A small masked image model, trained from scratch.
Model: 8.81M parameters, 64-pixel images, arch preact_resnet, norm batchnorm, activation relu, depths [3, 6, 6], widths [64, 128, 256].
Data: trained on Sentinel-2 satellite tiles (TerraMesh), 72500 training examples, 12.9 epochs.
Rows from block 11 of a small masked image model, named by matrix and row number. Rows with one number belong to one channel. Each number is 128 + 24 x the weight over its row's rms, rounded and kept within 0 to 255. All counts start at 0. Numbers have three digits each.
After each channel's rows are labels from the 100 images, of 14976, where the channel reaches its highest value: "responds to" is what is common among them. Only what is clearly more common there than usual is listed. The data: Sentinel-2 satellite tiles (TerraMesh). In brackets: how many of the 100.
# convs0: first 3x3 conv (model.blocks.11.convs.0.weight, 256x256x3x3, each kernel summed), inputs 86-171
# convs1: second 3x3 conv (model.blocks.11.convs.1.weight, 256x256x3x3, transposed, each kernel summed), outputs 86-171

convs0.32:134095135124160113114086142193114114134069108108120117133105104104127113159113110113118152115128112143145120135130145171148172121125097139152132097174118109130121146099142162081118148168170130133135154133160114126148094125132100121100135129088131108094120096
convs1.32:109105088106155185136158119133117155144136089131112134168178122121141111118131132093125110116133095163150093110131148126103111084133118141099144144141122129140135120138144097155145097089151103096080145118115112100127150195141128122156101177159116118111085158
responds to: snow or ice (96); main land cover: snow or ice (94)

convs0.199:139112097150110105149128128123126112137141143120100139158140141112194100096121114113105135115144120120111123118101106123130137113142135113135095076125110118121086115182120112110099105138116104151162158145129141085118115109106119169155167099176114085142158128
convs1.199:144141157105171139134115113133137157149096134097135097133093114141116161096126130128132158126122153108135159154166136168164123137146156161087149115161153139154152107040161162144063116146094123088117143109125218143070135132111154094180130094084136154111156095
responds to: water (74); main land cover: water (40)

convs0.160:140131138129117128138131079146173117131105154131076134119120152144138117110122098127118087136144144124152092107127077127126134153175138116103125113113143189144141101138123113120131107154112114117187112123141134095125132111157128150121082122164142119131187112
convs1.160:125127068128135095135099122101146135091160095137187156155137106127125094138133146108145147137151126119105139135141109124152134079095140128160098105102106130170117147101140138135090165130116156151122136109106142078118120098117111106085101090135117135134118112
responds to: water (69); snow or ice (53); main land cover: trees (52)

convs0.27:154137122138082149090104089148128125132163112100112068123131123117109140117131140099112095135121143135123137168146156109125140121107107129144098079114125146101157131100121184076132134129107132110137102172143127121126120136173165090129096142171124106149118127
convs1.27:135134096145116156125136156104108121112105149135143118135112128094116134086120070138121110123174166117184155102119069134124105154167127109100134136135107144127137080094119102127094100175134127118143154144146113135152082166124147154140096129123115122132076132
responds to: snow or ice (94); main land cover: snow or ice (93)

convs0.218:128101127149180146135153157099125157104115090107124086138134124083146121083114196133121107115123127116155157127145095120130142122149134131136075122108135137126135126112106097087140137127129125118099086159174119108113144070180138120128165120153175094124143152
convs1.218:139167143166091130139097123156122125153125104098159112081114141123110126097095081136098150144124127136135138124165140121120119123148082146136121106117183122142116118122134141132117126125115104118152144118133132141179112143158152145130099141117119156168095111
responds to: main land cover: rangeland (44); main land cover: snow or ice (35)

convs0.47:068141120158131144124111144132108125122150122086137129121097119124114156144130141119138099117138123149118144127118111131129147127122137082110119117111103090079106180130114123107162144115196147126126144100135166126138110087146150129159089122131133085149103080
convs1.47:125115091153092114122153043143130119151118124137133090126134118124171123107144172105138171118121103085160135150117180115119105112122109121151129108156127151103104069113148149143096108130104147121141091120094114145161143127095139095084119127130103111137146142
responds to: snow or ice (94); main land cover: snow or ice (92)

convs0.215:129143111144106109152124081154160092107113122134133107129142163096109105130121135106124152083140075182151139109150130135094121142157166102076145130120130096148125117149104154104133135138146128110133155140079141159121117125119088196135165102145121131078100083
convs1.215:157127167133120125076097155136129167103111106132142108156121108114195151112068138139121136116158114157117156103150138144122108102127119118111109116110113134085114128097122115120107136118118106132135129098130094213135126107128112062138107136120132085139178106
responds to: flooded vegetation (27)

convs0.234:108117138131106119132121126136116112092110101125147146147111145133137116105113119141142143119152123143130141141154091142175118114110151146154148160111117146149119122063078092138135122154100116140099096136129107125134138120144123130135159180140127122136137208
convs1.234:143121110126133144125109117173122134135122128108150139099112139129112162146159134114142135124223141149124118140154163122103139176132112141129077137100155114133154147141129152135148113130119096127098133147122102121152127101120139131109123124132116112145156132
responds to: clouds (47)

convs0.77:130130101115162150143120122127128135078119148125114168152132144088131104137152109165125128150148151054150122116118089079112139100137166113116133158175138117143136103138127163134195122152150135093185102135150098127126132125113099183150091140153144150148134111
convs1.77:120127116113107101106100120128169170090143111139108125108101135109116148108121138133134197108133077139156099146173061126169095125146119130154114155139136148162125101132107106135123135148161108115140146093099128027117102082151115077146102107130099105132133149
responds to: clouds (77); main land cover: trees (56)

convs0.239:152118135150137148105094136079126156091138100114159095102164166144122133142166133150151130105116138103143101147127088122143105094088138132127136106116131171156157123168127141102137124144093127122127140157107111076081150096123085163162101141130109158115092115
convs1.239:128134154106120114169128135156138107112128166108121137143104107111195145143079098130106156168122183065130149091110122110117154132147120134144163121134105115139116137136096136125158120107142109153147137178122103120152134123126150110114088113119146154117176145
responds to: water (77); main land cover: water (44)

convs0.172:131179121123175163114146129141105139147129125148135095148126138118116133118109114113134138124105133113110097128102100119137170120102205153164131144091130121153106138146109161099131146136139110116128085109153082093110132108111061165124177161096132115126171172
convs1.172:161103141147085144103119109099158125165148147174075083187130181101105123152119177126102149108120107132153141136137139122163102128144097149117143119137105111120133157180121147112161153164098149124133134140100128116137132152128130135126106139093138134116149109
responds to: water (75); main land cover: water (55); clouds (35)

convs0.127:162112144133114109115116158085167160170120112131104166108109167112143118126113191135155128137138128120162133170139124102098116134138103100115101162143117104122163163084083116137071099175138112078108064127136130139194103142118108113116144145088134134132123143
convs1.127:108152108173143119125141091153131152108129154143116142107135138127116119146143091149131096134097121156136128136111140163128108119101151156121153184109138099160100121126130130136142115132102131116121159120125126149079114170103078172101056121140118115158109139
responds to: snow or ice (99); main land cover: snow or ice (97)

convs0.80:114156118157126112120179102089085148129109081100135120089114116134116165141140126121116100168101136092128113140088069118144139116118138114124122171113112108124118119216138074130121152137121144113159105120137146114185098143127118118134212114150112136100100139
convs1.80:107133085126117127112203131103134126126122148117137098133083128195143101145110128133121104126032116121142145086141124152106115188156132117140124115133110150113106112199075113157156090115125141117118145128120143125107102105125134111124197091139120207138147121
responds to: snow or ice (80); main land cover: snow or ice (60); flooded vegetation (31)

convs0.250:116146090166132130115120127111135129155106115120137157111133092115101103092093168087146169116100100136127133116146125113133157117132208123138152094136103097141106148128148141159103161136106145119134158153176126163145126124130110119145141115124124096098172141
convs1.250:157114116142122151087099144107158152159155123115119105143116156116131175168135087122099087147132079136104151124162095110103107118125064102106158084122107136105135098102132101125112133113164111097113146101163127103092147131146129116126131139128100118106177060
responds to: snow or ice (74); main land cover: snow or ice (68)

convs0.140:162128112145101126135145104135193171138120100183101097144143100121152121133155119139102123162113127131121091149095083139091147148120124152124112137123079139151127095093153141136119104129134143113167114140140115147122116110134115154123123137170147136127112138
convs1.140:138130109108140122104130135157080169147101131142090149134098116154107162127087148123167148118149127160132089180098169149161170079101156053064112127125157115174161167115149111121127142143134110141152141154125110117134071144162085130139135145098105064127115149
responds to: main land cover: trees (58)

convs0.220:148112125147118135123085118137110162143125134101147102134085131142160152139136143132156145142155126146086185144127140107121120092151158140121152128152093119133106137176148127161115123120157090137117135129137076168127131116084111125122141092141114089128112128
convs1.220:121158130100114133113175149112175065101166190132130115118132168144150065103081125145074101128132143168125094107109151113102158174153128132130132151138123142135099101129106071146116122101120103133124134138150118108134118137122162108107123099158114108152135109
responds to: water (69); snow or ice (46); main land cover: water (38)

convs0.70:147098157134097127138101137086117120180129175116164085100173135110128139112105123129132125120119119167106127136103143110119163159142121090126139121143150129124161110135105145134124159149121127134121157102125092134134139136086153118110153099136133134107134102
convs1.70:128175126138109140112173142115117149159138169102140115156103108102137129150124134131099101105099151090102127157089166114129127156094146143153134132118121143090117136177136151111108173083109126110130105127119135176096108136131109152121128155126110097149116160
responds to: water (75); main land cover: water (48)

convs0.209:163130130097125129165118102097115083117153148122125173119152122113120126150152157165127117130160130121129118142112091146125138121107076106148081154148165118124129139112149102123145132141130077095151147128114124127090081131161138133181116060101096106119131150
convs1.209:123141103132157147151127127160116109094112117100120148105126111148180159129128126136106131144089156114104076127102150124127157098115159132094142116102129141197143118163127162137120100157136147116145164172130184066180144126085102170093130155118124096113111134
responds to: main land cover: trees (56); clouds (39)

convs0.46:112133145109136140207138125119133144129130113107145147087117151123121156122132121111149148164104125117141144148151126093099118107161127128136136123124143163128121125140103096143131107104126116116103116146120110098122126117121118128139132136114127170147136125
convs1.46:139138149152119110118178084160104071144101106151145119125114130092175137099137123118117081109145169133135132110167113114137167160143133161149127106139129111077143127162130160108098210152120119149153117134106126211120141138111136110131155130166141159144139129
responds to: clouds (45); snow or ice (44)

convs0.82:123088159112118149114095125084113144133105165116106094151101138114170123116111128123071131102123133133132108122131116120112150122132144122121128120150122132135130176131147080106122155126128108130161122105137133157076110113132151155145169142119172114099105096
convs1.82:130130154145127137109140129103100109167150132118136095092141138087128119160122117097157071150112184132134140099093123161153129165110147158079156147117113126119149109176134106174137110113098128125121101117100172135081123122123118139140144134110099129141122165
responds to: water (76); main land cover: water (50)

convs0.68:158119127175172120089117148168093136142155126094097079085120087100119111150095137151109085100089137094114136093096123163149109148113105105096102103113146127123132207125169169136134147107122142161111135154122121109120122103150140131153120191082140121096115099
convs1.68:122117074140094146158150134155143135116090102148116142092116113113120143113148147155109109145124159134150108108117118114147157120155145098142161140089137134117132095163154136091120089192123105113174178130112145128129120155122144125131155163102099154088129115
responds to: snow or ice (97); main land cover: snow or ice (96)

convs0.142:151134154164173132106129119151139104125114129141142058169112153107168124105146166144107145144158177122160116118157170110153128111126139153179093120148107124121152153162132107129103113133102134128095139116147110112128118115132106174149092139156135095092145125
convs1.142:140111140094092127089160157104075175098151140132107108188126118149076109130131133142152101109141117113122115115159096119155094125128094191132109122125091133079148134145145097097108139157130129157146089131106162082087137107110156075083108117109120162117131171
responds to: snow or ice (92); main land cover: snow or ice (88)

convs0.13:147133125143166122138114146141164149112148105183147114111085098140108094122117127150073159113154124091128118137132134103142109123121160135149159112158162164153112126143176147125220115125115111094136111111129137113119149120121114181118099109126121132150109111
convs1.13:115101108115108097168123140128159133106128145126134129136153142132148107189129131134155152163118148113106095103165109117165091118128134161123132144096122136109127128115081132144111170111163121141151137104136082065124133146104133094148107111118133116086146127
responds to: main land cover: trees (49); snow or ice (44)

convs0.246:107124130149165133156122117113133139156126117153150159111167097102104111145162120112154098128176138071112096155114094121103152104131188120117128111158145169135120115136109118110153146165128130112133099133149154112094112082133113117112177140107145117147146149
convs1.246:127136130143123116110181144139170175149130125155115112162118141142156117154145114142096132136127055161126122122181147163184130148103125137140141129110144108136148100137097168105121136095113138140130141097116100122173137156142131215118074150139072124138179141
responds to: main land cover: trees (52); clouds (37)

convs0.45:096111100150131132149091085108091090151127139126144135140120136120161115091114114137122131128128128100155086132100141109156114112122055162159103107143145138124154119102176139165117093104127138096091121118082153082097152116140116133115139146069141123149139122
convs1.45:093084124083142097102130116129141126113119096103138133146161112155116150143158142141141163169155101158136140162131127098102124134133096155153116093126149135138144104122076125108152149132141142137169128162136111085146106095091122112187156106095093135125200142
responds to: water (80); main land cover: water (56)

convs0.109:112085143123074149122122094108156100102117114098159139125151148118148166078163111167145117128138167108150085171103076137144127143173152118138147103158179135120124128128094123080131109139157122162136116139134137088113092116127084128125112111118112102090172126
convs1.109:096168144156133115143146133124091113128154130120135066130104144138090096177077131121117131071121096135115138109147108121120138080129126128091119101082076119168144125161119108107135098139151089098108120143164075086104112108084165145121148155183140111150125096
responds to: snow or ice (58)

convs0.22:151110136137155145073146083137124126129136112160131093111142109129128156115106129108150153109139117104107110130097105116093098117131000111145150161114163125122151132130085137084162133121168159112144125084120140127155121150103176116154101112135168116142089135
convs1.22:124106076110139131162082103120130115112149095104119182099125131100133165151167143152121148093152150146173097103148138155102147094139104116097136139094146081119121152093135119113159112121155155115125112138135120149115131137120118060109117109135090133057128132
responds to: snow or ice (96); main land cover: snow or ice (94)

convs0.178:134129119113095121085091109128126106184106141133145144113141140153128153135122142142137118092144081116087077136150153113131129122112135124109078087153098123102150156071177132120098152150123136141147118151094199127126102124140100138154135116110129103101114108
convs1.178:152131140121128129126144129139107142243154173171111112123125147082112117140139121130156140116127075126128071117118148124100151094135138124127132138136095162134122121099152105137117169147157131136110160123110147180109122137143088153136104125175125077154144126
responds to: snow or ice (60); main land cover: snow or ice (37); flooded vegetation (26)

convs0.114:143168142146147123099110116102107109069125141133135138201113171139150121126129145120145139109178104147158084116111119131108113132127185166131144099169135124145135137094113152179138095141125121127129128130115109148145116135125138152133067094106104120132117115
convs1.114:124156110108086106182116106096095142195091111131107094133123113101186111119075092130125104115129147121116186131135159141119146143160117173121127173129096143079145142148159186142099124116156122123143156141141131135106139126136122142137148133164144136102180124
responds to: snow or ice (91); main land cover: snow or ice (80)

convs0.23:107117144089110109096110135133145114072187166125107134158123119115121117166114099154168137096164153105150132162153146115136148158157134132123131098115112125150119095151145102121160132133133131126114145128083126087139119117115072163119129139090092112158093113
convs1.23:118095113106137167152089171131129117096114077126155099128162114125156095115142119124097141101136122151134142117134120122161102107106124135132098097114117101126085133081111132112138107096136106094109116118078123146132109107123159143089159104157136099097141149
responds to: water (70); main land cover: water (42)

convs0.131:145162152116110135112129141095127145121108161159115156118150164131139136113116125139087143171124113107108127125135100072151155113132199092189140138123114081088146128139120123111112158111144156108103099115146124138129113106153164131145118094124175113107169114
convs1.131:107108121157162132121089146105134154127105181144150083171101206104111158133117164147146155179124096161133114128115095062147109125142158112179098134090105158150118178113176120125118102093113160130140104116154135129109118136165145083134154137141149172113142115
responds to: snow or ice (89); main land cover: snow or ice (40); flooded vegetation (26)

convs0.90:122113157143180123133135108120128123107148111096125112127138180107147175121138111148084107096150138114097129128162141132111106162085128150112127130176143107143159113137100131117163112155106130147124115091116132127122112133105103085113151147123137097133140124
convs1.90:127127100128122130140165130095092106177138088159124125144114130129178142115092085163148132159131130131132146126133115153117154118109148144124146145097152094083080101107150128165094162116109115139101157164144192114109103065123139207151139099130182125137094134
responds to: water (79); main land cover: water (51)

convs0.110:139102110139169141133090146084123080085105119151117122109156164108105124135067126104106134133126150105123142145126121135137091091125155101177133144141163106118146161093120129135144103133166143158125092089124115127109116118118099131108125144140105135091128161
convs1.110:159131117097122110104173145136082112147157128101105135118151158117118109106137119127176133125143061129136108171120163147141122120092135123148106117099125117091137141117139126096178174100151142140140138152140123140174137117186145102128079123107142088130129126
responds to: snow or ice (94); main land cover: snow or ice (93)

convs0.141:126116127162127164163128095190121135161176113108119070127127096098151125165135109091088130148112138133134097091138132094118138099114142161156124102121124129132107084127114130108126159128150154126161117142129103085087148116145108131177109119108113103105093132
convs1.141:119140124172122127154102129122163108109159125128118144125141149119121143124098158114114110123131163120106110142169125129132085107142100146158131095163107073120143166099114184097101128163124153096135107125086135141112132151095110166164121121118125093138131106
responds to: snow or ice (100); main land cover: snow or ice (98)

convs0.238:083168106130120127103144135129149155065108150144121102126122133109130122112110113126126139140110092151120175134121116137102123160176073132150152149133126136134128116149093127154177098139132156116139131122147141117138140150137150052123107116168125117137105120
convs1.238:095147130076136114190111094104089104111114172157143127111119094084121145133157114146121118108107168094150132161115142123094129131162122116082119124117146132147117088129127108130150129109124133104133104129145191187130135113133124188096178118132120087102107137
responds to: clouds (51); main land cover: water (42)

convs0.50:127139124115165193098091093060115115144139072130143153110107138091148122148161111162131116141135169114111138124115116136141106114118154106082084124137105140106136117158108116117112145120138128088117130140112109142113103174108138130100136092130100162151132108
convs1.50:137122139125115131173115137163128135156111135138155167130158111151107125104113119142142142129141180153090144119158121091128159137131176136089136129128127143183132098122095070120165099113118133095157117119165135139142125107108131102143158095169154149125116111
responds to: snow or ice (86); main land cover: snow or ice (71)

convs0.24:098145161115147115091086111172119129126126148142107119127133121103174110112120131120149168132099154143118128110142107126160102133148133130121134099132101147136100159160119126102171180129129139140094139127147103156097151097144103144161163132096117105127135110
convs1.24:134128162149122100175111130086146140098141108114122076116157126116075161107113120102106097123118139059107094123110140121109165161135119134113163118123133107092130109109094109116156136137105105169119102099151185112087132127102078129140152165109184126113151131
responds to: water (75); main land cover: water (57)

convs0.16:096109122134162152124110139118127162142144141139110145120150110140124123139113140141180094095102132114180099104090133123120174115117166121138163083135101157135105175087094188111149141149157142126099103109117156133152171163120126131136118126142126097142161147
convs1.16:124129119128129130112071132136130097100101168172104136153125141059138129135140096127121106128139124102106104124164106142116119154164151101122129048139136124118147156109170094109152129096114130122101133157141142196114137101177135109133113134105111151117118078
responds to: snow or ice (99); main land cover: snow or ice (96)

convs0.202:148115119160165126135111133113131139134147136156171112146155134138124163144136114146136145137142110140130132132139140124139123161140255157156124145137081093141092112161144127114132123109135116132123117107133075103117146135104122177135125102121133134124135166
convs1.202:112134160119094105119131119134122143129164127122082090177129143145124107137113115133114163128098118135100109127141111097114141124139059164167119148141143150097177097102120136121115158200158124140128194175113048144119126125150116105097128132116161137125102140
responds to: water (81); snow or ice (50); main land cover: water (44)

convs0.161:127143132151122124152141134091094154130134108115112107130137114130126135154110131164111146122143150096095142150075148129080113121155154089099117141141110138130126126191136126152114141136125126147149131112120124230150137113104136169121131103153125124097131155
convs1.161:130116132125117159099163117156120119116091121111160134110097119145131091095094120145103103121128186167123098116133093156120108134142129152077120127132148151150072133217100123118124090121142100171176147115125121094127101106138141096102193099155144152149128188
responds to: water (74); snow or ice (63); flooded vegetation (32)

convs0.169:089099156158134134132069129034129094155131151089131129125138130157106124159109137118128115146111148141151118110145111171107097111148177114132106136153113121099096118115130105113149120097160181103104121121143149131150134118123118092115125103118120119142108097
convs1.169:103169147139113126175135137131109104158134141090137135131082141114132116127115097090159114153142114117117129122130123127137163167139170110112137082143131121152123166140130169121172165110113103146150107122125126117116112105115078149145129131140151121132162152
responds to: snow or ice (100); main land cover: snow or ice (98)

convs0.130:126118138112156171104093187140124166154131138144137129104117128141109129103100131120136086117138110146179078138142136144109111121106160090130104110158134096123157162113129158123122154130175142138112130102127089152105092145126082129122123092148178119126115087
convs1.130:090130122124124091118116103123098142147154091116105135099127126134115134131084127111137105085137090106091131143106105119129128094132132101100119099129123136124110116119132157125098107141129126149121104126151126069168144104139130115140082152112095109110142116
responds to: snow or ice (98); main land cover: snow or ice (97)

convs0.251:129183137131147108116156115169134156202123148087122091108104170159133127127117136129144166108106090136133109117121147102160170117190184162107140153108131128139146142144141091143123148133129104099132120150151153155119112116097181110105106110137126114111153117
convs1.251:118101153117108149092168135094148133156120118101150105128165126117143146129126151130136059134095110123119167115098125109109099147117124103130104151179065173110127108165118108147145154110108132059131124123150174091102121098089094172120109088169109156165116104
responds to: water (75); main land cover: water (53)